A small sound classifier, trained from scratch: held-out accuracy 100%.
Rows from block 7, named by matrix and row number. Each number is 500 + 50 x the weight over its row's rms, rounded and kept within 0 to 999. All counts start at 0. Numbers have three digits each. After the name is the row's rms in percent of the matrix's.
# c30: last pointwise conv (model.blocks.7.c3.0.weight, 320x320x1), inputs 107-213
c30.100 099:534526491548465525516473488460488460513401502546465452510591503480540518527552444501486500448524546469453464525510482479462459519498498534471469530483510413527485516747460480505571594500520440482493523418532551602522501515589582564516469466570508570487506555556484497461488450428449538563525495548463449468520492536555584
c30.101 105:508483492432423409474550518519533495515437460476489441486437516540579518428400551527462508507532469503497411465502540505557577473453467515443533527475561552483494359494516478550486501547522505459548576541506479551483527619471405564466487487420452495522429564531490517434508503498446542507548391565421444553461544423510462
c30.102 105:529420497446522514555510513462512504499493504507566509562570496458483438482575476504492514466431484469426521501549466486552426530526439548543388532477497433454505464492479571475507468486518502586461508539558470457554434558442484562513569430564611431497436494552539484518454519532494510482479515533497533489548596488468553
c30.103 122:485518522507430421432515540479560505444534490462507510503475441502516488611472471514527522583462502511512521442450463542459523469505483489531526453505491488436514502530501482493463524473531492576413524493467559477520455445479465474507610467461476486522449516515479448550549500423457509480440514456579585524570495531491499
c30.104 096:509396486597543480481405536560616487471422584471528479464546524506508499511537449503467475542532472513400494479540461417596491512456576474437475472511492497519456580481478498407451484541569535496532500465565475476491497577500440489458497508538554455581563560422428523543527445494486460584539502565446491565521508499523564
c30.105 090:490482407507492628545524479449487486450515530547516531461447497446507462504376490500449488592432502471491529529512461516423526529581528496502460526525524483474564493550545456493515586498484504446462537571538485463461509449433550522500571542444541441486530517468444496502424452495575513540473466496506482445529527497530464
c30.106 095:451520508465510475494662565469493513468467515512502513544525472455529504538508541539528466459507550457618442515529510475467446578493472509463501524515511545556463518518454552564454460477474431513456553546475498466480527550520399474525570471454482553459531539507472510504496498559469671511638462474561469519472464503518462
c30.107 096:536422504529484558497482485545525483457530549464378561561464452460506428538478537431513479532610410541464612496407567438384512441528493465453492505530439525463479505312510543500523501452483572603509474501456487474488538467478413530517503504538525475446483593540512433569561510575425444545610505432504490467521477494480448
c30.108 103:475590443529558540489526553481477444495433454544496557485531422522492467507496514585532548501453653601491438552477494497439435477527456540466440517521514451596493445491508593478465499497498437510410534565517469545530603496482485583543494542551528575486473531457496545467560451522354560556528520537476537433511562450609520
c30.109 104:580503544535524551530475494557519509409496541513537547587367512501448452565387563436490548508549441533464497530468440430462537487529517439463468595494538532407534515297403510494544480482508481442516499418384679463504548539484387477481510508563607499527491506572446523556517477542421535539514451417485559456472457487521492
c30.110 117:569412445535520462446440510477411490505453506515527463405538411511455510485545487453492535423453434491507508521446489479500486502536487532540472530503469462486538507527517529496473552410489602498558455444480504603510407550508508526502538514527514456545466499451501543579519496631464456436517582484396414515453508456482538
c30.111 123:470418513505515529545449460496513510488493525534520471574502485479497514543545523572450483489461529501448454595589484488454511535485572484474551553454489488498627447422459481492479453518469445521506473467432564468583477446505509542475557539526566498530461501453522471566463518493642520557460505540515538526442456461468481
c30.112 100:440457554449513526519465458555579513404442551492518508627453492511584508540423510475480488444512475499533494508545547578422535410532509505470478489520543552544458450342508551464410570583485451526538480444458487580523505438482468512482587428508565492526475473517442444609500602521526455456492526548525532547507461652400529
c30.113 076:467478473619483453537541466474514519579496498467505603456552495461516513455531537477527480468469564482538484505512609462512469571455408507518474538510468481528490548579484479494563572539504464584456603439505418545426427494563534516449506398512515556532606543457417567552504525472483486545454523535496526459470512466491543
c30.114 084:504491450461492457536516517554459467532488470522576493556540484529531560514478507524446547459465465503492472585537497471552557520434435419522553487476507537433547442478419437567530565527483580496595531511522506554469524464540432447554511562464472450465490521482513540590444501523535488434461616516503528456500522495505452
c30.115 119:503472467485508566525484524554474408448476490483516557557536507448509467544537542486477510483564506481447520438468466486460488484506496520485433498456556532519503442297498459492518465447498570571554469453460615514541463511467537567543558530571495463568411481562479539551565443549469545540533523498395521551528489553551522
c30.116 099:486490337593524551527508520406434463568448462480506488479485500415472444495537543406525471493493475533425535519466415518549505524507464520449477475447502429465495486511576480491524509461479533610491569430473416523482497576547465549573510417484519465604559563507553461581492403529507527558497409535512499553467458512534474
c30.117 094:607443477596529483475490470484458576430485505543483559464469505600565486583491501437526433494465502535543630550596584557436560482488461457476484571473480500500497519447467516459519453459487561411537491522475583493522396388407502444520510457522571491433440480437478431474529497488508476495524564600447524538400486538472441
c30.118 126:505503393471529480447508512457439528473431477471455456480450516499476463502480504445518513530484476468462392507467454483505469493460571486490472490377499478487460455574495460465451555491453473564560529515534462582447456348482411474511393507536474567399450507509520475617497564526453479521481511603490507502452513451542516
c30.119 105:459486474450542509556527417519522467511471534472470482469462413509527460502425584455437479448513424497499543541497576522468578497464468428493446497546423566469512564626507462480454489508490455521502621463603480448546564431448603592527529481503474486506506478451523488471518456525470463617527520529450487557433495492506488
c30.120 086:462567491526483475557592473491505503551497504518441426561533455510557476569524539420497536488500563417547493496577544454494511498443462575436591544561514503488481528549524575501537503510472440536455520602477579439520476446510416540523575459537519439519501473628497488523448546550438612538632404559526469490509486465483525
c30.121 100:423470563446498463561504507590487467518505464508569451601484489483456510574503483479565507460519453620490436498438581473508525542498435499551531542440509483444503545376509457501479469627512441520488524558529482446537477424533480488479513422517550512539463473518513464594484495503489460542596515530497548621529549463509460
c30.122 099:460462505495418557540555506463530409530473466445460456459587472537570477426602514482488500537499472459522505452505523458497526585512406519536506533495408411485493514540521520529521479471549543461482529495548522451516477428569511489511515506562587490474413470494361585494450546479479450491508439526392513485495625532510544
c30.123 097:526439531461562483447460487507523560516426522444476548559513459491552542468567524462543467530467517533506519488486470469574485384414547476483539537483458542464544540461444556450479563466438515512525432540438568461496490549505538509515528473406531481507485456399500487486466559552494541489454511555465539507521498505493430
c30.124 102:509509442498524574516427629461478439539455505496541542494470407480533568517626527590587495469540548458553565483496561439460512585564456465482529540509485418525554488492491463501497482591484642452544445484550576469509374478477546487481525539539442505553566556529449528445492469648515569477575500453518571465492494468462478
c30.125 099:521434443528537436451525517512458483432451504429476517472448454474477400521502451471489504514446428470459474500507543586473426552560436421476495511560528453438453543506454425506508458549444517554486505527589417481483493490519469547526520501483460479500469523471524472580554551587452507519501482518510615429496619485431510
c30.126 107:540417520455549528451487431561565593562544493427440495561433457526477483495445549451480496466588462530461464569648540452489545466520442542444490568500530500545580439348490500613470496507565425499449465620466509470483536435432576542475424624542451488464515491503602437501508621507478455509492487551488483501524466520456435
c30.127 092:523480506538455554422474532472520563494444445447442548546520412471500494449513531430493514500504399507520516545525574478497479483480529469527504499474477498475521478503523494455441494484498570569593411517539487584495452477520481536487528444497579423458532524496502484549594554542607490538485510454428490500477457572468496
c30.128 084:563545562582548517501510500540472450520435588520498518546468547592483535483426495536552503404519613489450506480537507528574469487563470548597569517518534456539519546535462410520550532356503522455541563499419434489473499452464555542528524474435580474437474531504507455501502569525498416616454477393511549611493451521484439
c30.129 094:541514567451428455520494603519418553527445548579636502436511524406450548597529503597510470481489631535533464618572491513562436551406600431568501553493493498586468660525443464424506491547537456553459517509565446518441488494520594457553492503468499495475467550501554474525426516550529469522565507484543552508552487497460549
c30.130 080:576506478540543573452521526567489478478475494596495459484458462427542511620435514478513484485570570489501505482503455434494385482538405495441553509470539470497503552439483541594449505434526485588563487518481466564468357508604441462539502500428413510504462569520493447592480548492494565541516568502523444513515408507526491
c30.131 110:509507544504505532567502483458483433536468463565483557430429433585478472482426570568544475528482497565469467491509465534387521461516533431472486523483466611416502416530486508494422509445462555495572574521504491436449499508463451540541491434507471610535479554428595537445489533490455453488515539574533556584481497455434539
c30.132 095:518464499481505521545464530474550503444474386549524422465570519537455465481531526544516464493392474515528576556494497556546534522437385508527549484499544572444475413512564476492472499497535532540481531557510476552522522390447428511503521468441532440495454477485574528497448461461427461500529465601523654560472544426487487
c30.133 104:508496522503518463484512504491479535499506508487496546501446475510502489455453462466467408536451516425490478466491571462470473471431484486369560474514401532382535481588443452511518590492456444542569513591601492526516522387508604580570523462422442416482528468508521439448451529528596468500448582547420448516531420523517478
c30.134 111:497516471503541541495494543484430492479529541460432524447638463489515494509515453466490459464534484579500477459470481482445499458436495475487476468515499518519477555547513464501597465488470498510408593497463477410464562444592489495545479478482469543546486521562453496470515467454615547510462468520480468503464531463580426
c30.135 114:476491480474447538488519560480505564600582454456490485530627510486501552481575499532473564514546511532425467482525475417405507542445557501537507508532468528532529565550523476526586499540390502529362490438534461503471417469496493531549542437502501453658479537520543464482588552427445476536502517467494525527536422511493528
c30.136 102:443482494516637512487466501511543424447536448477534529463566533506559504638530520445524462537443514496463479532510411523524581407484485447517486471491515469480511478472538476508502502614537485535441532494454541480463450431479441623544597494490505446487533539486462565537543497533434485512431502511444705545469573513476613
c30.137 110:498531531498514593507537517460526465533479509498507519486500599506422527519463479546466443519582466574449505482461451490507478524428489516516535473493522560448526551515565571548394525620480549507407546402495512568480467545551555573482476496369495581590562477525509535509482508500569499506456516487549480508544528402476410
c30.138 084:462492453564484520552494469426573439492469494557456444511378479453561489518485494557548483470513564489424451539513525516535543469513570582455505537542602634528481426508505556528518512559555503475435491460517462593461489501467448507428542508642517562485443470505502506459496666476457460436546485622490495572441506500493614
c30.139 108:536478500476552427551493521390505667442457451488538469583543524556534561522521512532517458474565459545509499617530511534536482532488576581488500589450493497533465485518476528492495541522510481510446478503515489536484476502470676577491527565492485511562492459456460534556479590520546483513438456520553471491585447416454455
c30.140 091:516472420585574524466565436530433548475511513454486503529398520470509526510422551478501519560477460506513566547529489518518497420476564446522554499474507482456479485586465429441534529468466433567533533475558588452557490489441491527546423465438465500568550458525495462510442424516397513540568477441468467444430429496482518
c30.141 098:550531484477392561443641512481471646526475430486492470503466518561565505486513496536480579446611482507510529605571501467536555509453575520481520568460498537475454388441589463481474624482493505489502543518524487499514531461542585513494425559470529519474548543381559509482531544530556452513460459484467480524512435388576479
c30.142 098:390505531459497504534562565524496449465413491587559453431572482573553393484550521571470540444480485401517479479537558527488698529592398598500398501480544501493468537508512500562545548479414415564529506491553475528595494456484487431548527453587557522478488535397376523515440473535485555488541481511499522468406577498479485
c30.143 109:472543455552486530521467592427440509466415503538441574456544516416533434479464593499496503472507516504518579530463446505459561511509470514492537416476411435451556541560530540569534470506464551522487536538507523475459435502528504525563485546519520501443527458539476481541562509524467672384539426535460460422511486489469501
c30.144 103:552505494455476456442470610446458489573498499428439548491532486471570531532499462459447444527461555490515493508536492512499521469500564573612498453500575514629511441463457510474529572468437553546468436559380491538556534548450521456575488573475451495506488488506495503532496485495484508531515510539523476475553534489443478
c30.145 116:524498503445502398479470513358573501578525481490474433494475537506574585455494482491513491539508508502552446462347481476545523490507519483512484450505605570524499612505644525475549499551520554512530427497494474579497499555460387498474516608453483576494488472485524540486496436468476460483540459526560441543512471512513471
c30.146 108:484421515535503491515508455487546485496605438487503519531463508581460458463476445500467575528465503554563435548523502499506527448419448474558507523541567596563578523507511635527484511569473507448485504510473459557478507529478499567530501458482487527497509479520524449487509563426502565473435447566463430497532488428404543
c30.147 093:536535452443521504507380419494529455588414483509505519545575511479527516565490536467467450457530558510513417513547491572499559515439496568510514462477586515399563486456536492412451454526510560535496512503526483523567531500477432538439468528536520495480569472502603533511408507460414387602453454582416499454514529525469549
c30.148 104:587454493459547623497587570469492510505451443574540461551414548547476545450461516547589445461544485464546560470514487501507567406445478579490543535500418571618504505517497525474545461518504528459574510463468460582470549560525468494501474505552527515449503528468467496549512522517526474509517568479563556579544509473431531
c30.149 110:459518476429474521529519599461447470521572469500442506509545480510484428507556496483503520583486534543501454485522460484425456556447489491454505485530482476461584528479501423402554437409541460491516477514491544489491547579473533491517482522530509485499497501536462533513552482477554560499516475470456469479479465503507504
c30.150 097:496473479483421475506529516501508565548476507474484533536562468509499542556493520474546572525527499533505583493480477524463484459466469476513500463510366451445528513637474511482564422582459581571430453554486481534524481462488474433503455476533425401344597581538476417551616536540566507449460388411480457502531491517537439
c30.151 114:490542474457438568494560461506556489513507519481524517441463661469504473511429502495498511493490487573513487517507498539450468554493562533465533456446501535600510467534475463525466514532561527508452559529503618539518507501467520483502508427529518434589532565466502480510533535482475435571517462489473460606589488434535490
c30.152 090:485474452514532549540521505461444542570505448456525493504540530519486532503453521455477570574399512453533548475494503528457532445472544540572502474472445502502572489531477613578462521534418480419473431569431716545498502567484554503495509515533564472477515401514496465567402526484493551487495451544492523459472487420516451
c30.153 091:483503475543470516548501520463578587497499521455502534534471512624509503533499484442571510462486503464426485591566419491518592461601571454526493460541484523570588383530543528546478551587496568495507479469422547598434622532506613554437571557486465514488470433476473482525576544490545485568556475494431466556541370461502481
c30.154 104:466495483488521486517535474521463572475444512493547428457495477482515496495436513546548484461503461564495494461444519444545480530501500453464503467544418516500534572656470436471455512556486440496472589544584525420566508327483544488526544423427455546547597465593501419520550520473532513555466563487470516593508475450500570
c30.155 094:504449446645568484475510488573548398458470519540478578573369455501491520571486500490470492550637378534545731457478529565494474424587491430505515544436621555391483562379484500500474520495455458555504500428429510459469534502473473486506515479503481562546521503485487501566537388553485498482499507421526505460452450519416474
c30.156 102:445544471433488473582509511465563511516483563543636519443471497447469429590514500557520540540651533532392444519488576532510480467534442521546532472540553454493544485469454490375448501591501497560474536526507538553423558558502501527531471447414382593470467554531496515436376488525482481599503518493472499523463514432505447
c30.157 092:465573597638540535525475487589569454493479506515532526500507486430505484553548514543541456459532528514510556499458552486602405481525433489463539568546488653526417605460530559489514558571469552506435550485500503499454583502456451503582508524504570490547534510551505480603566432482470468557479508566480404448534489459480575
c30.158 099:506545478478518499535533460452474502533532469549476479466539499471500579479514548499566417500483540450469536490493497492519466501490530512499487521536499524516499570526514453489505457473486490427515536477495502468453568517553497469475467483475419482519515500469471505507504466527458539517505473526535524467496521455480545
c30.159 094:426609432477496466579465487508489451548525522515386524521570563492528522541510501601510452571540489497534463450476542500482565441401462521541473569448500439563530576565447546584473472491503455465565546533500515437428547493465579496570437510524512526402467474602460459537516524375486589419562424563478538472534506394451518
c30.160 097:510497518504547519502537409505497451451455454559522438479492542500523343460499468513515592470536471459514526495498448617501509510517456503488522527503472494551426562510508530418533640480460460466546549439543591598498549392519435484600563512528492506492505536493559518587459396526518477451520552551599528493565491581513485
c30.161 102:505460550528465548445515504550466503408494525471561513514466524479495462548592507436446561411499530504516556545541568490536511402537467419565494549555478485428501591427484499467468455558485517490471542540436521430501590571536511494482464515570532400471486485461429424575547492539473507495434495432479549532491534445544507
c30.162 083:520430492439607475458457504520517525424455519461452432441508526554469487537465489502451480626497450506558497561571540569477570525521491583437517588546510514515514499451507535493440478489505486545446557538528442459460447449497486473493519471561480528508508501469519372604475489511466519554482467531500553525494524562508495
c30.163 106:493486452477518524499478546403459551540456478528553515550545495405514480507539491424492444467494467511517555587505431502584498498465508594505506447533456492619622481546514530566497514496572580478611417479477500526501485588480539519520512519444535457438505483491525505505476534512632524475500469545421486434584506416518457
c30.164 115:457458526511532569536497452558447515520455539508476483481467466451429470570483569436549464482478471543429463530475521501502593476557571526446510506550515479431487529408503535465468488404473438515509516534613402455564467531525589501601462460515473495513552536514575471510540453451531491616495673525425577444439477481518504
c30.165 091:520392606518519484475501475483535492492474481488635509618511548518556445553565533498542485443364542519544473486502496550540516518477456458540469525461520425481447552545528515506459518492527511528511431487491425547628546534506511499486521430596601556494440494451508507569560524539556484544402519516477497470474411483558544
c30.166 137:499468568486531470445433573458572544472521478462492522548409473529488458506455475498497514481544532539501549528489445485397485450576467430489456437584487519429593472606490543463490483584574526505558491477495587518470518467456529595535526490489594496485519483518498560468549541500558534525433494526448501590479452443460509
c30.167 090:540508506531543522612524531483506430471508475504512455491466513506596546501443444425528533449514484507514512500483518590536463529465511459479489470492514497496507561560484508485551524458587530433472572484527462430516434638502538493464481559559494497448477466474483437522493499492568576491511480473381468483577560496506511
c30.168 109:475565537472506556519418471481572494443442535455647529435457446557517445639498486582619547403582620580474421452543655497548477464497484447452604547463631498539549468489478481519493464513557465463501529613454502473492562344539473593496525433486449670499536510433517483444495460430538530515468525492616531571510467527538472
c30.169 100:405484470437488516532495539463496473581458500527521545503569548482550482519495552463508457535542464473544476517467483538473564488479573479513420469502479569614548489483504539525569482468506562504430531503482562510442542599484561541471525540555566513604446431464534417572432503589563491474517493499473522514546537506514432
c30.170 085:509473565540577512608439514481542463539519578438444531521393490490480580503500478508548537413472530471393537499468505446572429487474540427541496519560535510473451430510448570523491537535563504469513510531478484462536549530467501586520474528513483514520450558553488500482550479486456491570494595552424492437461576435560495
c30.171 092:520465541491540539447597406491521540446458439516499498499512573483565462557533570468417546466503486444475520533498468522515541546500488470482529551499439552413452550495514485488473530523485473526431466505485524512521454449514425518542545578441629491551607516507495448507521496428440475472544477506388434550502510460509472
c30.172 086:584442478458518484541446480495564598407426480587490463580426448563483482492450506537484472485537430497480497597601489495468502493456592480514551649454565526536543439507446534480482518444470468483579593434511449546462605533485452545478448536496460521460427545468493463541432543563519452472489443588481459549550513491494512
c30.173 082:527450501606502547454463461556440574640491463416450537598569603515539516474528476494487475505556472554439581542517577551622577507408626484491503557502557468538456486500435441520497524533536496454470471520527535483544515499523504533514534458497555544534529510562485463549494529490498505550520516472428475529438460560616535
c30.174 093:519525517551497487455483497523636442489467483486493475527527496524496485500505473580480461448521496524411367523511478565585499481460400538468416527557606517424523384433520564512457564580509515529443549468517470599505506463503418604523472535519469540597424491474484502492519493515476436510498507595372510587453516546474580
c30.175 104:516544532413474455510416629542455458488493518437580543439510455538576487546520504633518564406509601471572506467472567477490536510581463496566452471522505423440419487556501404585559557509467499571541520606474487471527483375507543475548478492362457531452468630539453525486530475556550493499586474488511461539465524530531522
c30.176 094:575547475462514479554499523578390451515431464503488489536433476543477490555499507491543524487482502537474492446505570434509542506545493494504474545434452534548565395393510484537451470537549531467527508507388486505477433409499404499463422452567479548465454532469676529550505442449459502539539375477525463642480525519496437
c30.177 100:578453539502498471383547509512540502444417397505501547483476543526436494439424416510532505523496473465465434494553441467471504475520562587490465534422481538510502568525570511582529576571467519552485533546476455477493480433523568522486492428456494456537481456535535489437518508515559410524473528557511563495585569470473419
c30.178 107:477525496582480550551508509431405516414427535511502473547456460575431547491544544592485554532512439432495530521516504477536544514539545642512458502454427501549447472473467471536561486553443482524589482529516442519498441520460550547534533583549502551464569487550443540547570754498463529538468516434576544548523510536497406
c30.179 082:518492504574543516577503541546519424512490462511559500477506489559514406491500425528520588475513584494413551498512459519532424531547404511485479540528472445546475499523507512501437491604500534595541494467492564576531452492503502473508498543512442530600493478459436498528528445490401511464493551550545549512426449482507496
c30.180 101:484425453577526469488492491545546431476424493469471507516516510415415411531454532485424507464544466508490528491522552497439543428646518501495460579463529505505402544329488536532538528525452478515557502468470456497595478398528462500484514450546533504530483507508544529614525532463500481572516481528432553494511575568461473
c30.181 112:459567458523511413510618536521510472561499575456523448545524517482491451451518540468479463466520560459580499500467534483489421569563456496473599497443535548526501520505384457613458566507457501528506479513540540587464514515546523458496485535491477504464517485560472546618442538594565630521582511553539434490544508472550476
c30.182 108:473482447516498510616456553444406548515596496471453572499472478502539477476505493445466531617552476499507575476467486428488561515461504493514449500482470454490549502484451457511471499509478608514504524590483457448474567435508555551490497503485461494484497569529479522480549582464495490496548450440475494478424527479449430
c30.183 100:541516485503504483505469426448487498453467504507518522495419431542486532533418482441495541497529519455527525508539454578502525464473484455521485494502573461475496579460457504429501542485471526445499514529462463560492532451499519495460494495451399491518526466474532571555556523545570530449548413534513483494499546470519491
c30.184 087:529558445535488417543626480516504493513530505479435466589492538505479495516515453506565444528491525596593546512470556485546453587489569494505513522416493503483482494442453500541537481578512547445538500597523435467467427464516488487545590592400461530496448450496480474546472535433450582467646426461544506527438471504532433
c30.185 090:463487442496522421483501502449493541490470530523498484533490467475461486491467462551408456480492488520575509514562508546508460476440494491531492534525558533535468608507594440497428498434454502580447551530501547492490503437518504512502460577548486467592560517500514444527407582507541407474533432499511446524502500470431514
c30.186 081:496515460536468603459462464528585442561556439472426545533493516520521551460573534491489470447451560435496565465585580505541466508455615447485491508503499529565515465612463487493419536388506511542498556522503450562449490478441436467491531595490468541472608544539399444494517537490479476524552536568532516520472527497594490
c30.187 096:572474497482474400485548496500485485526495451501457568537502460460496485492541497477496504454489511435456387442411509442406530491450491516484546526437494429453474465508512600575530604412470480581587531536418481553540493467544446506596525543540488447498545543577487475559476470450615531533575527488577452511544500462539500
c30.188 101:444505469441538510418560492459457482489514493487513538433515570531494519506491579533571481530551518536550522540530463533546447420419632564438513546517528531622418475547457569393544530617489534465457462452518497632509502502462484522501545533539428592482540542533489499513561511553483574581534467505525542512539418521496494
c30.189 095:561590477488535410457511489546548495485472501587456539505477466451498486459483508470440535509576437477458508416493450531506571477503524475525436467560520556519456516483567454518447513461458515493437636529493490608457493435509631514544530457579506524499551533507473470528485482519540447503512552495487463498416572424536497
c30.190 098:547485516537456529498482520341586492468475515455600510447452508514608527506515466430453510497525488488489513527495404492447484525483547496490482414468455495564453484479520534502535545509508524460435499560483560488466510427463527552498514513514498529515536491529492428521509506579505500525513477504516432526465572517511463
c30.191 098:514522593611487469477502495517451495543447511552480574536499480553524584492543476523587438508520482511530485525474462457412414500465499431591462506562544515510433530592533477495456530533525457545409628443469538518482557539514565523556569529605514487575475454477506489552529490492415499497500537522492425530531477615573593
c30.192 101:497435569511362517486458426461430459506528541426482479477489460470462539519494521516544489423488438498482503508423506461589469475500481450503456474595410557556450604584530498656475411469426488546439523555527580439460550447560529580551499442508445560503470520567482481549515506399536728468471475492547467484435433478473476
c30.193 098:463510429460573441506475506524565396483448460507479402504491548454559516476482481443479494449503560454449453349509518459529525513477483516481539467478447547475442647574528476492542538463544491528569534453570467568429482451499460446470472525502479560482470500485566514512508561472445492451523504524438536594464477477545560
c30.194 104:534532466515503491560484545505491480507469510516424445498563473455537497588462494456523501513487485531460504522517497436526518481491532492440450532547520516512533608503478512503484430495491526513552561363575483450568506520476508465485438471597498514491503522536488358547513510505449553553422507490473514457430428444479542
c30.195 102:454555407472541481513510559541443507497493500523501536554475523469464440535459564490466569520451438545490545489465562471588481540541524495534468579516555445520525554507472506499472459492471553474555426589393581384596489374520384450468486408486503584536435550571471370484616513499480491531554435494529561540510511509454509
c30.196 097:539440517554558438455447482522548499518510475579502461563410425408444521518461494510487487490475590540526607447446507501512494487562534420507473472521467467523548518500406556487582560544460509562536450540485426535444477512460471486467549515483536552528506524534578504496491490441441455554464472529473519455486497493494541
c30.197 112:522480571558540564478528448499511510482455473469456513572511627585455516543419538519435483446552492520501505536476514502566559485446524511426519535493493500581471523421572492441500538520506557533538574476440398554534523510439463512508589536564485524533517482488478552482506479461528501608543531494459493516529528485432469
c30.198 105:479522452501462568540551519469516499482473464586485463507533444547510488484496448524499554426452444509583507449467419498503608451484480533505514549457476531565449412548465580500501554470513478491561471450523502516489462462502423471482531544549483475452540499476504516484517513469429463447529592532486588540507661507481548
c30.199 112:482516547539547479493478489452466460606508525493502449432577574506540468527508534462443566555471515562479492522554466480539461496442500493486482464513568438683531508514481469479466457541492515553415489434513476490475429480510565542494455527448361489590517551557502512509457474509495633440542466509485462477495519396505558
c30.200 096:490493444528548512427510444521546490519503478487461401629522403530505558444497541411554576537457408509520589484461432470475556408501531452474555532458484584492478472507507457501560596553532461434483507513481499530428538520483576571515498512587471510535490483503505544503620487527460488418581473491609405539493475537491523
c30.201 107:496463461543474466471530520451537413512679465534482524534500414603491529447477511459525479506470532476509522465469462556550560480441478517504529533520541542542583341505536501439473441491494602469582625535464555506524507426463459534482423592571446524504465581513556464435615549537464515491498463485529485547490421474527474
c30.202 091:530544398499560485549525453471531493519568495548437559520555519508505523482532525413555492416506487494421495393474500517495584480621466517461456430498525495412443493662557524496519488466531471506501454464596442547569502630560511516558434455573548444500512498497492578553494554511484437445491509531564489501518500481504473
c30.203 083:467432549512499453559495500529545428494568486539441466503484567607531552456464465505531495513493493485542567467521494528477566467502475550523526470506513518393491489561556495459483505568552560593517536497535453516548502456475415491523457502471565539558423516456540508410542517536578474463437393503583481516477552483530482
c30.204 090:514436497550458521479514530433571495400482442436515529476533463580452518482490484500508547547493463536536516498448450534508491444519496590485476552457471490517471575525484438567497430458601548437427449554554567560449531441482596486504518501514564521457481487464524522442525481380540521476573395470509436522593594498506424
c30.205 099:490538528497555477486489505467504561564510501430513487503304512529506412516381496519476531444546514659485400517551541528564561484455554498506501563507581555473489399412500547489480510560542527476547531504497494601453499465410445568455512554465520587476307486490432472465524491490456574527515484526555489524440486412545582
c30.206 086:500516547555540475521495516581456411466420486569505463460513561516509548516534589511513488507516501495473592457460411487532427517582529537527483444553450488487462604648528526418508572498444450559491513534558428417485472475464508499552474466562461532539488588411510423540517423496426531491470548588475539513487473517526602
c30.207 117:506479462466466532511461497509482484533471507484455561497541494488493500542501521552466503594546481492484473461500521443478580521436499520510560464489459480544495436508465444555513490483451566576429522514484563509441491466524526503584454533515469526516426501536491504492519505437516545459493468525454396538521435460519511
c30.208 108:434523512476410515541433623459490474500534499477521601459541523561540463546609491572457519550521582446567445505466608460422530552508382442496493509469499440464479622511519470592579500500454535635516525568437501455452457506504463478612481385479564529453510607572441472490476489488507542515573494551535582505622530415542492
c30.209 116:547453543481543509533493492495415617434489539502442441591449430490524489557510502547498548522571522536462539549566493543459517518515543573512472550519560479493491624445511501445517459592510477460521474532534593472547477517477457491508489391507542474400525502467414579483511402569527522542462484396532614461570507510488513
c30.210 079:556437451478503492511502430400565600523578441516477493458461559501556548555546479448461458515510492520492535525606485443525495538496534496484467477528480515516496562533526540572530476530453462488452466549501510510503433460471609459510483535495525452501487478484484470583474510553557444510500450565518461564518473500534489
c30.211 115:522476542446480486619475655451509420495492455509558539469521468542565489526608527550550528544517583476494539509475468501534502531500481535474539513461477495437467487480518459494480467513446588639483431524524525580593427455475543507512540453519661546541459532477483507444579454592588550460440503495559505536483446489520543
c30.212 106:500441574466493422514489489506468545466502463552414535484558509510513465507551529524540453562491506497526519545533526407473479378538508481506583514486500464498530490470449467469438498497478426549513447553543464530530474495420497486523528420519556439550541494513484469515456468632583512527449538508527478534480576530529526
c30.213 115:516505493477546526524503492482492549439505504511477503469510502420498507548470483458503473506496450518460506405505536458447511508493460505480512638439479478426506561444458470560518515455523476442478488553434491466516567453445455511467468370535522522441494524526440412513528532469541508503460478571482516557422595451523511
c30.214 083:612453507469501508463553514478522565493556481473414422520450532495455433500420528508490551472544464493454468576627499557469528462457469605427488538406521555532554540463490472509433519632562488484483544535537497586461456399510562560491483580455494517575495407480509511536513601575472445442487555468534531492563524485504441
c30.215 091:508538616518560490584499517481430527503482452585581585563536540462444529520502469511459488503525547548458565554512500501512434508538435509448520466604581562518470537444482442392571540538494451508418580392473519510460505533445527541490522528552519596521491514432490489536507562524494488579499553532497487527471464488632633
c30.216 103:452583538459514474490479582577519502544411574533564510520453452468482432591473463623553538515606638510429467495513532440536435500466438548512488496487526522570453467469488448503484606489452475566502449488554509662506416406496484519584507484495421597526525471473508518659499451457519523503440599546481461471451477487499614
c30.217 098:503497388445536586559537489495427584504496528479395403540532517576480469498511538546459473499501472521477458580499468537460530463510451522455482580539484466456446439509474443425458493381518431452461529464508503471472509512485479540429446535491593412572586528533491384477487454458431476488517565531541560437476485497509564
c30.218 117:498555549492494516555497448528453462454502475509556607509588451485425451602516479535528461506611418501481562513452469448510515564521495590448535485555496613586513483443489529516533460501466467488426519596447449528468546498506567437504493534551405478398554503502483509664466494450487593433509476545497521546511512472505658
c30.219 103:497456375488537561593480553558507511486501536493469550517541380432439520444550540494500498544508473542463480519491437468426580472505563450431554474507447549514440548628444495469585470501462576555506477576605519487595510432451583538575460498443435482578457499517630512482604510443441511589536584497426510525557524510496463
c30.220 097:486506492534496525450502524508607418448528495473618505511518405479489502467529452466455499449488473483461530506555550557497433463500388552526465544508518462433496524458559476538469502479485584480499506510488466478447546429515418498515483494501517458484544507504494603519539535486483466459505579583467624487465640505463534
c30.221 092:510557502502405560539511493532443676524482493546559477565569491507531476652548462580454461541474607557541485504514578530491455574444465474630501519542434431503499465540561457494492462503559450485473568477557582504454501458597550484520380455541531597525540496525484468450453471564454459413515469581485493481514525553459570
c30.222 117:491489497457502460483511529504501524531546498465505535507462547488578563496501501529567560554568484579602516566499522541515506418459492450492425459465515441542517580502479464403492453572474494527479526514477526509460495518490510526512518566477460552485530505489462485546441516550494469514546473462593431442438509561445502
c30.223 096:541554549506492497517503547562482434488568543516652549444485545475466489591532549544611463487545507559501494512479436470469460449588422543441434511515532507523550551523430480442530558502533477464531498561457606482499488582544482494499566497418459514520543432549591479539431440456662568482547479525442482548457532479548424